Weights of a small image classifier.
Training: batches of 256, held-out accuracy 85%.
Data: trained on photos of arthropod specimens (BIOSCAN-5M), 48750 training examples.
Rows from block 2, named by matrix and row number. Rows with one number belong to one attention dimension. Each number is 128 + 24 x the weight over its row's rms, rounded and kept within 0 to 255. All counts start at 0. Numbers have three digits each. After the name is the row's rms in percent of the matrix's.
# v: attention value (model.blocks.2.attn.v.weight, 320x320), inputs 214-319
# proj: attention output (model.blocks.2.attn.proj.weight, 320x320, transposed), outputs 214-319
v.171 096:145127206150148114129160122117124140130111138103124125137102129093137129111132128101125102145121138146167149106146105120108094137101153075151109150099124131113128147123127148150129161125158140175117155138138135105124128129134114135108125166133130134127119140134122139133071149108148153103130132126135113150176168184126
proj.171 099:096146116171136111113162135126116128123162109128155121118124118121170113128140119116135145119110098117101113089092107167180121161158108114154142143122156138141145162137101101111152123130114104100140084122137139135079130139130153127113129134155135116146153098150161146167131113161104152112081120121123138119080084134163
v.172 094:130139082106111123142096136134111096120119125143107122096096108164147114127111110158135169133099142119081095155094144136136193108138140168111116127165119140124124121133127076108155117132091128096141092130117128173146134158128102141139110113157113134143126118089152150127166101113126116112126128132102149091077104085150
proj.172 098:147129144102114135141096132134146151129065134124103114126165135125064128134104133161119120120157125135131158159164164085077115077104146156108127099123093118118102107103145108172112114134134140164133136116105106118139156116141113086144112119103122157139110131134112118110125117100166182156156130136154145129165167140162
v.173 107:129100135149139098123150104102117154148123151091142115149164131134124132153198124119122109140143137152172150106124117133125074161133130081124113142107136105125132138127137171137118155141157117132095145145122114107129107115131136119120150149134142142102100101161154128136122119173154150163145139137168111154159128178123
proj.173 112:127164116141113137138172137133138107112189105143162128128110086095181116111131143080148133141102117114128129104111090187120164142142089142140122153128140143138152132141102125120150136139143137101129128118143152134127100144120146167086096105168150109167168109112138104140105158107095117084086146142094138131069082123115
v.174 104:141120074101112122145087151145110101097151116135113135095090097161159133144110111150162196133113141104096088148097151128138181115135123164112129119150123116133120123120134091109142107154100142103162109143128118167136142149110114135156117127170113155139122123090145139115187117106114114124119127132100139076081106074148
proj.174 102:149145138121108157134108149139135139140066143124093124129175141136069134118107148146122114126172143144125153135156141110091120092111148161104115107140084120120115102100150129160097114121142131160114146125092108122134154119141100105136122102105126140119105154126121118079122125084153139129151131135161142129168172144166
v.175 138:149120083168082089146119120100086121123107158110119124128137104191104093176167099119135150150134142165103122132083137146128127134164126149113126149126104129131100135126145154130124159163126099092110120141122109148147125142143117133129123179146131174115096098131161137119153099158142132154137147159144136134122118151134
proj.175 141:155143119101116152151139166167163131131152129137137110122151081048126151105154192106137098144138119086149125101138122138103150092106129132094118147123132133118112103112112092158148140143135142128129155108119134116140136134149133104095099084139163141162140123103110079125099158071129133120102117153108173111099135116096
v.176 095:114122137137130135121108097155125118132082122149102136115117118113126114090117142155104155133127119170065095184147132105132181074107135180106111128103108161134090116162166138155133137113099121139168117092118137145165121155140142119132108130088122144154120081109156085132079135125150152141160129166124175166145142113124
proj.176 097:129095087159108152131154160129101094121127129116156117108123134116142115163197093155116162135122140092137078133109137113102146190138140069132110154147169126168158140114109111082153128126106117034115112120139134145126121123098125119150119144172118133143136137127142143150120118133108129144128113152100122098147093116118
v.177 102:142141151158106102160150133076130128102157137082144106125100112151143141179141114092141146113111122106181144080095141122105094164096114112142138143148163090144152155146087130112133149158137115125114130166150106104149116146121143137150146146179133132107142137127114214147157140112136116121108136099120081087122126153127
proj.177 104:125180147129140139118123139151136159130153127152116170153096121119135136119077149099136127138148110153126149148168131123135122110120123173155157075098103113109108102131172180159106109129121173183172154111144157135136137104147146128110157129110150128125123133107142088073136136141155132145142163117154126147111159104174
v.178 134:110113171131179136084103096163147149156148152162111135132110133106170136092191129144146107154111134130164187131133097133115115145072120125125112090140140119124106131183091123135125145133119167118117124113138086132135119140100162122108103106105123160137131136146108094150079112127153148155126134132116131155105143135133
proj.178 130:127140095160086143159149143126085160099130114081143165118129121168111142149129135145145128119135125126116112115107151142168108180137124132120150095122138141137134096113113125120104099114130117123166139144148145123105131155118130123150194105136125153129127109131163173120145152163112102135145128113099090045177158141136
v.179 089:150103112082140148105105125152117164107134165167116136123153135127126143160131110123170113130159164096125145136146123143143069121171116074164103117121084131127169083129170121124082139138173162151099162126132085129058109121117114130091123128135125132128112140173158070132164115173125112169133118139132125164103131133130
proj.179 089:127138142102133085139123128081159130138081107126124101175145125177085131112080127103135116126113109142139186130109109164136119120133106139105165159125174138133141142125130126131138128134123115159119114144103144118140124125140141151128116121095116119110136141150101159139121153080123076086086137113128110107144152146100
v.180 113:154189136143112125159147164140167084140136099098159122118126119112158085119100172116110131125156105121168138117139144102088140115126132122121141148091136106115116161122077111151185135120107132121169113106119169108150152091126141153141135132126126088145147158097094159111107142083127136075088128133139141094115143118139
proj.180 113:129090114118149120131129113162136124108177104128121174102119113101166157130157114147122123114136133106116096122130144079141138101115123133103089106135075098107103123119117127132121122142141143135125157157140114133118133136138120123150147155151125114109111104121141089118149110152125195127177099116125140172129125110182
v.181 111:157150121119137130116150158126158114127165106101164113138136144154159111149138130093123106109140140101190170075125136151112100176145112087144136143143162087145151149104070107086127132133143138101093116149107121116096131084100128146120149119165142104106120175120095142116150126108109107098089123116141095086098107132130
proj.181 111:129135161094146120143109092148139158116133113130096142137131125125103151085070149135151101121127121144125160121152138119165109063107134173128120086108067125081096123143140124173109129136154153227143155151133119109132135161140126131121145126086138124125121128127142108104144133131142154114154138111163134168128177139101
v.182 117:126124135103184153095135146177119119148137144144122138122123148072149095109163133139129101128135133115130162140158138153134101124125112085148112104136102138140146102142118111156111143110160181133124131105110120118067115128100127139069113114095110113150116128154102043114097130123146157161121128146136135151103124134162
proj.182 116:118108117139104110169114116120140116131103086123124132116151119149116169102114110147139121120109121152109138102077142138162113111108110135132119134124139154122136118121101093117104144131142094147111141167157149123135123153099111129142122113119108162104136108131163148144143146106090159089133114130096093065159149127145
v.183 102:124105123128105108176120116140080133106091130114101124110119105116104154105104113152137158151130131149063075158137135123167160085123153171116128126118088153105125099126205141157121117127142104187184123131146110157127108163127105114139113132109133143144137075118143142133142127134130117162155125138098154159144134115115
proj.183 103:110129116157153139093122134116125084139119170159137125134129110113154098159166108104097139141129155099131120157133138143075157147152102085134130163162193135180151132118133135095136162143090117069091096106110146164142121112130157127102115134154136127138134122120096103145109118138133090140090124157125135122111068103114