config = dict(
    dataset='photos of arthropod specimens (BIOSCAN-5M)',
    train_examples=48750,
    crop_scale_min=0.5,
    norm_position='pre',
    bias='all',
    parallel_block=False,
    inner_norm=False,
    patch_size=[4, 4],
    optimizer='adamw',
    eps=1e-10,
    gradient_centralization=True,
    max_steps=9600,
    batch_size=256,
    weight_decay=0.1,
)
Rows from block 3 of a small image classifier, named by matrix and row number. Rows with one number belong to one neuron. Each number is 200 + 40 x the weight over its row's rms, rounded and kept within 0 to 999. All counts start at 0.
After each neuron's rows are labels from the 100 images, of 14848, where the neuron reaches its largest size: "top examples" is what is common among them; "patch colour" is the nearest of a few named colours to the mean colour under the peak. Only what is clearly more common there than usual is listed. The data: photos of arthropod specimens (BIOSCAN-5M).
# gate: MLP gate (model.blocks.3.mlp.gate.weight, 1280x320), inputs 80-159
# fc1: MLP up (model.blocks.3.mlp.fc1.weight, 1280x320), inputs 80-159
# fc2: MLP down (model.blocks.3.mlp.fc2.weight, 320x1280, transposed), outputs 80-159

gate.405,207,194,169,202,157,160,260,183,205,258,227,201,169,227,166,291,179,193,205,105,196,171,202,231,213,168,244,131,200,131,181,154,188,221,187,233,246,247,149,136,174,174,169,225,104,264,221,231,200,216,271,193,188,228,259,239,127,217,262,132,153,178,289,265,225,196,274,153,259,221,255,163,197,200,112,170,182,204,174,149
fc1.405,221,213,168,200,159,189,173,268,160,161,201,249,179,140,218,189,216,203,166,245,163,197,218,167,225,165,168,244,168,199,209,218,210,226,229,231,177,271,230,149,146,202,231,219,208,137,220,210,192,203,170,201,209,183,154,186,248,197,230,228,217,252,256,102,224,186,124,219,260,255,197,192,191,151,213,156,209,189,201,312
fc2.405,142,142,134,170,138,179,240,184,176,169,189,289,172,224,261,153,207,207,186,147,181,128,178,254,187,182,302,153,194,103,195,242,190,236,194,131,220,205,213,156,251,161,195,146,217,180,202,196,232,227,211,233,194,202,231,240,139,227,187,163,189,236,213,149,136,193,269,201,270,202,188,166,212,215,167,183,184,190,108,201
top examples: order Hymenoptera
patch colour: grey

gate.321,159,201,157,232,228,173,239,191,168,130,157,190,168,185,191,225,206,204,180,182,191,193,179,243,189,202,189,163,135,258,191,104,201,236,191,222,200,207,217,228,242,134,198,225,228,201,196,146,226,184,250,193,234,220,215,206,219,147,188,219,165,225,249,164,185,229,234,298,197,257,153,187,219,236,196,207,201,208,186,261
fc1.321,212,246,192,139,174,219,194,217,176,162,136,188,222,225,184,174,232,210,143,190,208,84,199,247,206,225,168,205,286,219,262,223,192,170,234,196,226,193,122,146,241,248,212,253,188,268,211,153,181,241,147,176,172,166,244,213,193,191,161,181,167,195,207,206,197,246,130,121,196,189,148,224,225,131,246,199,196,192,230,232
fc2.321,229,203,239,164,154,240,225,175,262,239,96,139,154,156,169,214,261,226,240,140,192,269,194,146,198,207,198,190,108,187,181,194,147,166,182,211,138,192,201,149,254,189,199,211,174,256,213,190,107,228,182,193,216,186,155,140,171,229,165,217,297,276,227,216,204,199,216,178,229,209,226,258,216,142,186,159,192,192,221,154
top examples: order Coleoptera
patch colour: grey

gate.235,201,178,164,162,196,140,261,160,161,99,183,199,173,237,195,152,206,227,240,158,153,151,186,263,184,222,224,203,195,186,209,196,236,276,169,223,232,239,205,217,191,220,189,214,185,232,230,277,221,242,182,196,175,202,233,249,166,226,148,164,311,188,201,246,213,182,259,161,188,188,166,100,189,190,152,122,140,241,185,149
fc1.235,157,227,249,221,226,258,289,250,208,170,179,213,148,193,196,169,190,170,185,178,194,195,228,222,247,156,122,220,224,166,235,161,188,188,156,268,188,209,164,184,154,227,191,180,231,234,166,237,164,236,139,112,236,186,155,202,198,284,203,127,198,215,176,176,166,122,207,172,185,246,227,187,189,103,200,160,164,211,202,158
fc2.235,58,216,105,200,175,154,217,136,176,187,209,132,212,204,165,247,165,186,182,155,171,209,228,207,194,203,208,185,217,155,174,161,162,163,170,256,264,155,101,172,190,202,182,224,194,191,221,223,195,138,249,180,216,243,260,193,174,233,210,194,179,171,199,270,207,196,147,127,253,217,159,169,179,192,185,202,218,190,184,181
top examples: order Lepidoptera
patch colour: grey

gate.300,164,209,251,161,247,203,186,218,158,230,300,166,201,219,202,252,150,214,149,184,193,265,178,233,216,197,214,178,155,194,221,236,232,185,182,169,182,165,174,191,179,152,166,136,248,203,168,265,200,176,194,178,174,191,191,216,215,176,243,181,200,180,176,177,227,152,257,244,193,113,157,217,243,192,166,210,234,227,210,176
fc1.300,207,287,240,183,209,195,181,303,236,214,224,210,186,203,225,213,254,204,263,230,192,267,186,243,238,163,127,225,121,168,223,232,155,205,206,181,213,197,185,144,152,189,235,174,193,222,176,246,216,158,166,200,205,197,208,213,218,229,163,205,152,233,168,192,188,150,237,170,203,163,217,214,221,147,256,213,147,155,259,253
fc2.300,143,182,203,135,206,179,226,204,205,253,231,176,185,160,138,199,149,174,267,215,201,251,181,181,262,199,186,198,201,171,181,178,137,177,292,123,264,157,247,150,234,231,235,157,217,221,186,165,187,190,207,252,209,187,182,158,138,170,217,292,196,202,149,240,156,183,104,187,182,178,159,252,199,166,215,184,263,151,136,169
top examples: order Diptera
patch colour: grey

gate.417,224,203,244,182,173,135,192,160,196,148,175,228,266,267,165,227,127,243,195,182,225,189,167,147,181,270,284,215,180,185,210,176,230,282,206,146,249,121,197,205,188,186,186,172,150,181,213,205,275,162,190,258,177,270,230,174,222,215,175,229,175,187,218,252,268,188,245,219,249,163,210,149,272,271,184,217,233,185,152,141
fc1.417,193,233,199,232,214,294,225,226,205,230,161,140,237,210,279,225,313,198,232,124,277,218,237,199,166,167,199,130,207,170,222,217,222,149,148,239,207,202,184,253,151,195,238,192,195,180,193,149,218,179,217,162,159,232,198,320,235,218,157,203,183,250,218,168,161,227,205,227,209,248,125,227,246,194,192,153,153,175,172,210
fc2.417,235,190,199,195,163,136,279,190,241,207,198,280,215,249,160,224,136,207,168,190,241,167,214,192,198,267,188,209,224,169,242,150,192,249,212,203,237,122,154,191,243,280,192,208,159,171,181,212,192,186,124,202,214,271,228,171,168,211,188,240,210,160,258,267,163,165,201,211,219,220,216,138,257,197,113,156,202,213,220,153
top examples: order Hymenoptera; family Ichneumonidae
patch colour: grey

gate.489,237,210,206,261,207,263,222,176,130,220,121,195,198,210,227,225,219,197,248,174,232,228,219,151,148,155,122,139,251,179,182,164,136,196,215,204,191,216,249,177,204,202,217,215,181,155,137,197,207,209,262,190,235,214,166,143,127,187,153,206,184,202,87,200,231,180,323,238,205,189,145,239,168,175,251,228,208,211,206,192
fc1.489,247,211,233,208,197,229,224,205,210,154,187,253,215,222,181,232,150,151,155,178,239,169,151,219,175,283,166,187,169,177,246,211,178,257,155,138,158,246,172,209,180,279,155,206,207,272,168,200,232,187,196,286,195,224,203,226,187,157,242,150,200,96,182,183,145,205,136,226,174,170,132,222,168,168,259,226,154,176,216,157
fc2.489,153,183,278,220,187,267,193,152,192,222,177,168,230,204,195,190,207,199,203,156,163,223,157,238,215,212,202,184,255,203,173,217,127,145,191,227,145,153,92,188,214,242,183,191,184,261,187,169,132,191,179,169,150,233,181,163,174,149,197,138,251,228,198,218,201,112,192,202,277,165,105,197,252,198,251,137,302,160,202,136
top examples: order Lepidoptera
patch colour: grey; brown

gate.551,261,192,293,185,215,161,262,175,142,201,168,182,193,247,164,227,224,286,220,173,225,195,135,202,211,280,229,161,184,166,206,209,156,225,204,188,157,209,181,218,228,211,193,187,161,143,206,188,213,226,195,175,207,308,153,207,160,190,287,212,185,130,191,224,331,226,223,166,233,160,183,168,251,242,148,160,198,222,230,159
fc1.551,130,259,248,200,160,203,232,205,225,238,187,227,293,229,234,200,161,153,241,184,190,268,243,136,137,179,196,191,173,194,115,192,257,212,272,178,221,200,315,218,194,186,140,169,224,190,136,228,190,172,155,177,226,192,198,211,176,237,151,185,172,195,203,188,144,230,189,162,164,158,215,179,315,218,186,191,201,164,176,154
fc2.551,188,253,267,148,259,190,200,142,156,220,180,225,221,234,180,220,171,242,227,232,305,225,130,169,205,196,138,206,179,144,189,180,162,153,236,145,202,126,245,165,221,241,190,177,263,173,152,167,166,204,151,205,184,233,171,195,153,150,167,214,232,257,201,248,224,201,195,201,263,184,173,174,269,160,222,234,176,203,181,226
top examples: order Hemiptera; family Cicadellidae
patch colour: grey

gate.735,225,256,214,253,131,168,228,231,245,195,172,211,175,233,221,254,179,242,155,155,173,149,187,257,173,89,217,140,160,140,199,163,219,223,154,245,149,210,147,160,202,140,204,209,195,287,228,220,231,212,239,240,220,187,258,179,182,254,151,183,132,128,214,192,218,205,178,214,229,225,235,210,261,134,134,172,165,185,246,219
fc1.735,188,157,217,219,268,232,190,180,161,146,241,235,259,143,237,259,175,206,273,224,209,217,212,159,252,227,137,220,238,245,211,164,158,248,289,148,241,213,206,241,204,230,217,168,223,140,268,209,193,197,192,277,211,175,192,208,201,223,209,203,229,258,174,175,161,249,199,211,172,165,118,207,122,283,211,175,275,216,81,182
fc2.735,212,181,253,184,183,132,234,206,223,165,247,186,206,198,260,194,192,221,146,205,185,192,195,233,221,171,118,177,250,165,204,175,154,185,179,139,219,197,161,132,283,214,210,197,219,295,209,263,167,155,204,167,241,178,132,171,216,254,140,210,184,204,246,225,172,119,203,239,185,221,213,276,157,209,143,250,259,241,178,147
top examples: order Lepidoptera
patch colour: grey

gate.37,198,262,223,226,243,240,213,156,239,182,211,138,237,273,185,173,177,217,185,125,184,266,132,136,132,255,302,186,225,176,161,163,169,198,246,194,229,124,216,190,141,110,123,144,168,235,203,168,251,208,247,222,182,220,233,202,194,86,247,175,253,195,250,192,211,172,211,183,238,190,221,168,150,278,174,236,181,192,195,144
fc1.37,168,149,202,88,185,168,155,219,205,222,239,218,220,192,131,205,197,240,207,205,245,228,252,116,253,176,144,170,174,163,272,242,237,254,162,229,192,200,198,149,172,264,220,159,202,203,227,192,148,176,175,163,172,209,222,167,252,172,266,225,211,141,167,235,185,203,177,220,199,262,154,197,219,152,173,182,214,199,175,245
fc2.37,176,167,222,229,216,204,190,158,183,157,184,268,161,190,210,179,170,211,243,240,193,246,222,150,226,147,154,212,171,199,214,170,202,212,188,152,173,201,302,117,250,162,205,189,204,194,178,216,149,225,159,132,229,197,218,177,199,179,141,207,134,190,160,208,142,205,263,215,256,222,166,213,178,182,228,215,155,245,133,180
top examples: order Hymenoptera
patch colour: grey

gate.549,227,238,106,296,185,233,196,227,188,114,184,202,200,144,249,212,187,222,146,216,162,137,192,196,175,209,178,97,194,170,209,234,182,228,228,227,227,201,264,156,123,228,170,258,221,287,202,247,165,187,216,211,215,206,226,149,184,244,209,124,147,144,145,179,179,219,174,202,200,207,272,235,232,199,220,205,192,134,266,206
fc1.549,194,161,198,181,201,269,214,150,203,196,104,237,204,138,242,246,221,180,232,249,236,228,185,200,156,135,149,283,239,184,166,181,175,247,204,154,202,154,175,219,235,158,265,164,190,205,174,153,308,175,133,244,208,195,137,263,227,214,186,241,225,188,233,226,162,168,285,199,209,251,124,181,177,227,221,264,117,193,177,231
fc2.549,168,211,187,199,217,227,291,187,250,209,187,177,201,151,253,198,160,153,224,240,177,255,179,203,265,173,124,241,248,222,231,214,150,185,226,201,207,126,197,217,222,200,243,276,197,200,208,208,92,161,175,202,212,227,159,147,162,136,203,247,126,183,208,153,158,218,161,188,195,149,199,217,242,196,246,237,190,277,129,187
top examples: order Lepidoptera
patch colour: grey

gate.366,219,279,106,192,192,148,244,266,233,169,183,189,184,217,223,129,164,218,153,247,184,186,181,159,161,233,234,154,280,181,190,200,178,174,166,226,220,90,132,161,232,175,195,191,211,233,176,198,199,174,179,195,175,180,154,222,167,243,278,215,311,126,158,222,160,169,206,179,218,263,252,230,153,193,180,167,226,248,271,161
fc1.366,239,260,239,245,176,206,213,212,216,224,204,188,224,216,185,121,216,194,232,200,181,185,219,232,193,212,208,159,292,174,247,173,229,273,202,149,209,237,198,205,252,218,247,232,158,152,188,212,244,184,283,174,214,137,163,178,188,199,287,173,194,161,221,157,230,201,218,173,189,186,211,144,161,182,200,246,197,179,220,147
fc2.366,168,208,258,180,150,221,200,155,214,193,249,256,204,217,245,188,137,219,201,195,181,229,150,178,247,150,184,204,230,120,172,188,169,217,182,178,180,210,210,181,182,205,213,238,186,184,201,179,178,174,253,189,248,250,240,97,166,175,216,108,187,164,229,235,217,177,245,173,218,183,274,205,175,163,227,173,234,166,183,242
top examples: order Coleoptera
patch colour: grey

gate.550,192,254,189,214,205,239,226,208,192,218,222,116,243,205,168,246,140,201,171,220,266,190,203,182,227,265,258,155,233,172,205,236,217,203,135,211,194,168,165,184,256,172,147,239,225,178,167,260,157,160,145,156,170,236,143,223,218,175,204,213,186,217,174,208,222,213,236,237,223,246,195,185,272,260,218,166,224,186,222,234
fc1.550,241,150,248,241,198,187,153,188,184,165,259,214,201,184,182,227,185,209,183,191,241,158,237,197,229,190,182,182,198,190,224,239,191,264,152,160,192,163,187,274,191,212,264,197,145,165,271,252,275,213,261,185,284,212,191,192,256,231,274,251,157,181,257,238,228,206,260,141,168,267,257,188,171,253,234,185,216,196,240,206
fc2.550,169,190,126,183,120,194,179,265,216,157,254,220,161,132,177,136,242,239,215,298,205,224,236,245,174,220,210,192,149,207,250,229,189,234,277,218,207,186,183,220,152,216,247,197,124,195,278,181,210,218,248,183,141,175,158,218,188,245,211,260,178,241,185,144,165,236,184,157,222,242,146,207,160,215,184,120,224,175,201,173
top examples: order Hymenoptera
patch colour: grey

gate.702,225,222,158,232,190,211,193,215,199,208,217,210,154,155,189,163,219,202,184,215,152,245,170,203,81,182,177,142,223,163,170,173,166,176,197,216,220,281,185,213,187,183,208,157,150,190,204,135,190,217,263,200,323,208,166,144,226,218,207,198,216,170,86,234,232,157,186,77,178,164,266,142,117,201,199,267,214,123,214,235
fc1.702,180,144,226,185,189,260,232,211,225,151,207,203,174,222,223,156,225,215,189,231,240,185,179,193,211,233,253,226,228,225,242,194,154,208,199,265,209,157,248,174,253,256,239,208,232,219,191,197,166,193,155,240,168,179,245,141,233,247,250,232,219,227,258,118,218,237,84,211,198,152,252,240,177,205,150,178,237,217,145,170
fc2.702,159,182,165,179,252,243,239,182,180,214,128,150,161,184,201,230,192,218,219,133,230,168,191,163,197,178,186,218,181,212,227,269,193,178,228,121,186,195,308,197,178,145,258,238,258,213,163,146,124,218,238,257,237,229,207,188,160,190,157,165,219,219,228,221,188,227,278,275,185,223,255,211,203,220,200,275,98,201,152,230
top examples: order Coleoptera; family Chrysomelidae
patch colour: grey

gate.157,223,275,176,325,241,206,227,178,177,203,135,146,196,227,226,194,218,207,258,231,196,239,217,254,219,196,177,224,242,196,224,206,196,214,218,223,210,194,229,224,175,121,207,266,174,253,160,217,227,177,195,213,229,195,141,212,159,198,199,271,206,269,181,187,192,149,251,219,190,267,220,142,165,193,191,175,168,197,203,194
fc1.157,165,198,240,226,199,208,188,201,265,234,192,264,195,226,186,238,238,165,192,122,229,232,201,197,200,258,174,187,227,145,167,206,250,242,146,174,173,245,173,219,237,265,227,151,188,237,181,252,188,173,211,219,262,166,252,169,211,234,243,220,190,122,182,172,233,172,124,171,194,182,237,224,227,222,211,231,153,131,198,136
fc2.157,248,188,218,238,131,209,200,167,302,179,191,201,218,199,233,202,158,231,177,185,246,170,204,243,264,208,118,198,218,212,220,205,197,246,151,144,216,171,188,203,227,208,203,199,213,248,235,268,165,207,216,202,242,205,176,156,204,236,203,135,198,135,171,188,211,221,159,236,170,181,219,190,161,188,194,176,221,189,194,189
top examples: order Coleoptera
patch colour: grey; brown

gate.237,180,264,295,211,176,178,233,232,223,191,240,128,175,166,179,220,154,169,226,136,258,210,198,269,209,205,154,238,191,195,192,185,205,206,216,189,63,197,189,195,181,163,208,214,157,283,114,151,193,230,162,150,123,189,123,178,121,133,320,198,206,207,210,204,201,135,243,162,184,145,245,211,209,184,163,147,154,169,192,164
fc1.237,173,151,191,175,215,178,218,173,178,249,204,230,170,217,78,207,164,199,191,245,140,224,228,127,200,261,255,154,193,227,139,184,204,225,261,119,331,271,239,207,141,243,159,152,195,181,216,200,174,181,251,219,203,200,253,183,222,215,142,209,137,253,135,193,191,277,210,192,216,191,179,197,192,245,194,193,234,250,144,121
fc2.237,178,221,216,194,284,263,173,211,189,155,209,157,234,195,167,148,226,189,194,210,216,191,202,243,223,115,148,221,252,137,208,286,269,153,184,241,207,195,184,200,224,116,226,167,263,233,214,255,177,174,245,166,204,178,188,255,204,250,164,186,260,222,185,168,154,133,220,250,201,201,176,217,172,177,317,163,188,155,218,297
top examples: order Lepidoptera
patch colour: grey; brown

gate.310,192,243,175,247,246,266,302,203,136,178,170,118,226,320,213,187,244,289,210,111,185,223,177,192,202,249,205,170,232,150,222,201,221,260,134,214,217,257,214,192,171,196,190,159,236,155,222,268,204,189,208,209,152,248,218,320,189,206,194,197,181,161,147,144,254,193,226,205,223,243,136,113,184,226,210,167,147,199,160,176
fc1.310,173,235,207,284,207,251,242,220,199,201,222,233,148,216,173,190,242,178,170,185,211,180,250,145,178,223,217,201,201,200,242,168,249,264,202,96,235,225,240,220,160,244,217,149,202,190,265,224,246,208,233,217,168,183,242,246,217,228,155,216,129,175,139,153,167,209,203,208,181,255,135,130,175,219,168,182,132,250,134,162
fc2.310,149,255,160,216,238,236,140,196,164,169,117,138,243,218,200,239,163,191,210,208,232,218,231,161,276,208,222,208,233,106,265,175,258,149,160,156,253,215,203,123,119,263,146,298,249,186,164,197,159,148,193,185,197,191,285,193,199,192,154,212,226,234,258,289,158,196,268,155,182,188,197,210,268,186,207,219,239,242,234,203
top examples: order Hemiptera
patch colour: grey

gate.482,211,229,118,164,169,181,207,174,206,192,203,196,280,251,188,197,226,249,253,261,164,181,209,243,155,222,163,125,173,129,236,194,187,248,211,220,253,223,124,192,182,214,224,240,141,196,181,156,177,142,205,204,191,308,185,189,199,203,216,218,199,186,179,268,313,205,153,176,295,192,222,142,218,317,186,209,210,161,187,209
fc1.482,185,196,184,234,177,170,237,222,207,223,216,174,193,147,181,198,240,176,227,161,226,159,224,217,147,205,268,189,116,214,228,152,206,227,191,209,192,270,173,237,252,189,190,183,191,195,178,169,257,212,215,181,85,190,172,180,139,240,187,230,197,224,255,174,196,231,224,159,201,268,140,170,247,235,217,182,172,187,199,254
fc2.482,185,180,212,170,209,158,254,164,183,167,134,226,195,150,193,233,130,235,211,255,279,235,212,176,175,175,238,193,240,129,256,186,179,217,193,254,216,161,176,143,196,218,144,258,256,219,137,182,177,172,178,163,298,223,227,211,192,182,179,180,205,229,242,243,240,202,349,133,231,244,242,226,207,176,205,169,188,237,230,168
top examples: order Hymenoptera
patch colour: grey

gate.138,225,144,160,174,187,211,239,119,177,202,208,171,190,196,194,190,216,207,253,183,181,167,131,220,158,181,187,145,209,135,202,144,203,226,222,140,230,266,229,203,188,151,89,161,120,227,205,217,283,207,137,236,199,204,240,181,188,271,150,90,232,163,191,217,162,129,169,277,242,212,170,203,145,149,220,221,189,178,234,237
fc1.138,227,210,149,242,206,191,146,249,256,230,157,180,217,238,290,173,180,163,236,241,190,261,170,186,197,163,166,251,114,238,239,220,210,175,223,134,211,127,174,186,143,180,264,282,186,243,228,256,180,187,226,192,222,208,215,228,222,142,134,272,186,209,167,227,216,194,149,123,250,265,260,196,282,209,238,199,240,233,209,260
fc2.138,156,218,239,193,225,219,248,179,157,198,225,112,230,160,168,199,210,193,235,201,218,231,184,237,170,239,175,208,249,208,176,177,194,174,178,173,200,198,219,198,198,234,285,155,178,171,225,115,159,209,201,187,267,217,206,166,201,122,225,183,122,214,262,171,204,235,235,122,176,206,202,273,196,245,243,246,189,157,139,114
top examples: order Diptera
patch colour: brown; grey

gate.604,216,195,177,241,262,213,191,236,134,155,229,219,200,175,183,172,183,246,131,274,159,184,215,250,130,175,263,234,201,218,185,226,214,163,230,205,166,260,161,170,182,178,136,275,221,244,146,168,230,134,190,129,216,207,211,175,225,191,95,200,217,243,231,278,203,152,248,182,261,152,260,219,214,210,249,195,245,217,257,165
fc1.604,237,165,192,270,202,197,215,224,228,234,169,232,195,195,145,202,198,237,205,249,267,229,239,264,119,173,256,274,226,200,181,139,217,201,259,184,163,252,201,229,229,210,195,251,223,217,177,147,257,210,197,199,253,195,211,122,217,216,184,248,222,210,263,254,197,204,228,169,201,188,309,174,213,179,199,201,169,168,212,158
fc2.604,207,243,207,266,276,222,143,91,177,194,245,203,137,229,222,226,237,254,178,226,213,184,152,188,163,183,186,244,202,201,248,197,165,175,161,195,171,262,175,179,202,183,227,205,260,179,196,171,200,185,289,235,185,156,265,242,261,210,170,207,253,214,202,231,238,179,218,287,268,225,156,215,142,195,209,150,206,237,183,248
top examples: order Diptera; order Coleoptera
patch colour: grey

gate.462,216,226,153,177,193,163,230,237,168,216,217,190,243,206,168,243,181,237,183,226,241,193,183,240,242,235,202,163,163,153,173,217,242,196,183,217,150,205,146,241,206,180,178,205,207,183,125,260,201,144,178,174,186,251,144,228,236,219,168,187,185,262,154,228,300,205,246,206,233,162,251,209,268,272,172,163,164,174,249,217
fc1.462,166,175,139,222,219,151,257,200,245,255,187,215,186,174,179,277,129,188,222,237,270,290,200,110,244,199,231,179,203,169,102,158,199,283,206,171,220,138,158,172,211,195,205,144,212,210,136,225,216,147,213,251,205,240,228,252,193,168,292,263,264,231,133,182,168,195,293,200,217,214,214,176,264,232,200,208,54,201,177,185
fc2.462,155,179,208,259,194,172,221,257,227,235,219,257,131,176,194,196,123,180,132,233,205,226,167,126,188,247,210,219,221,277,214,130,208,230,243,145,177,149,276,159,163,147,256,173,182,239,220,131,257,207,197,221,138,143,184,217,206,178,197,254,203,205,190,174,140,125,190,264,203,180,199,204,195,158,172,159,198,231,132,180
top examples: order Hymenoptera; family Ichneumonidae
patch colour: grey

gate.524,247,289,204,279,248,183,293,201,159,237,213,159,198,182,219,178,205,174,233,187,221,188,158,267,211,201,133,246,214,181,203,236,137,276,169,235,199,186,168,171,305,139,227,189,163,261,176,195,139,212,257,177,144,188,179,183,150,199,204,256,152,210,149,229,200,154,256,182,230,214,212,197,179,173,209,204,108,166,187,259
fc1.524,164,204,218,158,126,145,224,181,201,212,125,223,192,213,231,176,242,185,231,206,304,189,192,210,160,167,207,218,175,128,240,243,157,219,175,194,148,239,95,157,176,209,158,189,192,158,188,179,214,216,207,230,203,177,218,224,196,221,208,214,246,127,212,156,237,194,231,182,208,208,217,229,193,211,233,145,214,197,190,218
fc2.524,254,187,192,207,118,196,155,225,269,200,167,296,185,203,209,172,186,184,210,264,177,244,233,177,246,202,177,216,214,224,236,260,163,216,230,193,205,176,240,229,116,212,263,225,243,261,220,181,163,137,201,230,211,156,176,193,205,169,224,209,173,251,201,178,177,200,160,158,216,157,282,182,219,216,172,275,238,202,191,169
top examples: order Lepidoptera
patch colour: grey

gate.388,181,207,233,213,201,129,244,205,216,172,310,207,190,201,257,250,176,181,235,220,188,253,230,161,161,132,204,224,182,197,107,188,106,225,161,211,184,279,194,228,137,166,237,218,200,242,207,266,216,232,232,220,189,177,206,124,212,213,115,148,224,243,149,245,194,190,122,204,188,185,206,200,239,160,282,179,209,113,249,104
fc1.388,201,139,235,189,160,220,123,165,251,189,152,122,170,246,207,173,214,186,205,147,217,194,148,217,205,179,163,179,115,225,198,187,245,227,228,113,212,187,249,233,226,327,237,223,187,186,174,248,192,154,202,213,164,229,183,210,187,141,128,224,251,172,289,117,232,174,244,148,212,167,168,213,181,228,192,195,197,261,212,207
fc2.388,183,158,311,222,250,203,240,234,152,183,221,126,160,166,206,201,173,251,241,247,196,269,144,172,246,170,200,235,189,203,214,194,177,232,195,169,180,218,274,137,211,149,241,220,205,235,204,222,160,189,266,222,210,216,208,187,220,119,157,244,153,264,106,181,192,254,279,212,221,210,94,167,160,214,227,235,162,238,129,212
top examples: order Lepidoptera
patch colour: grey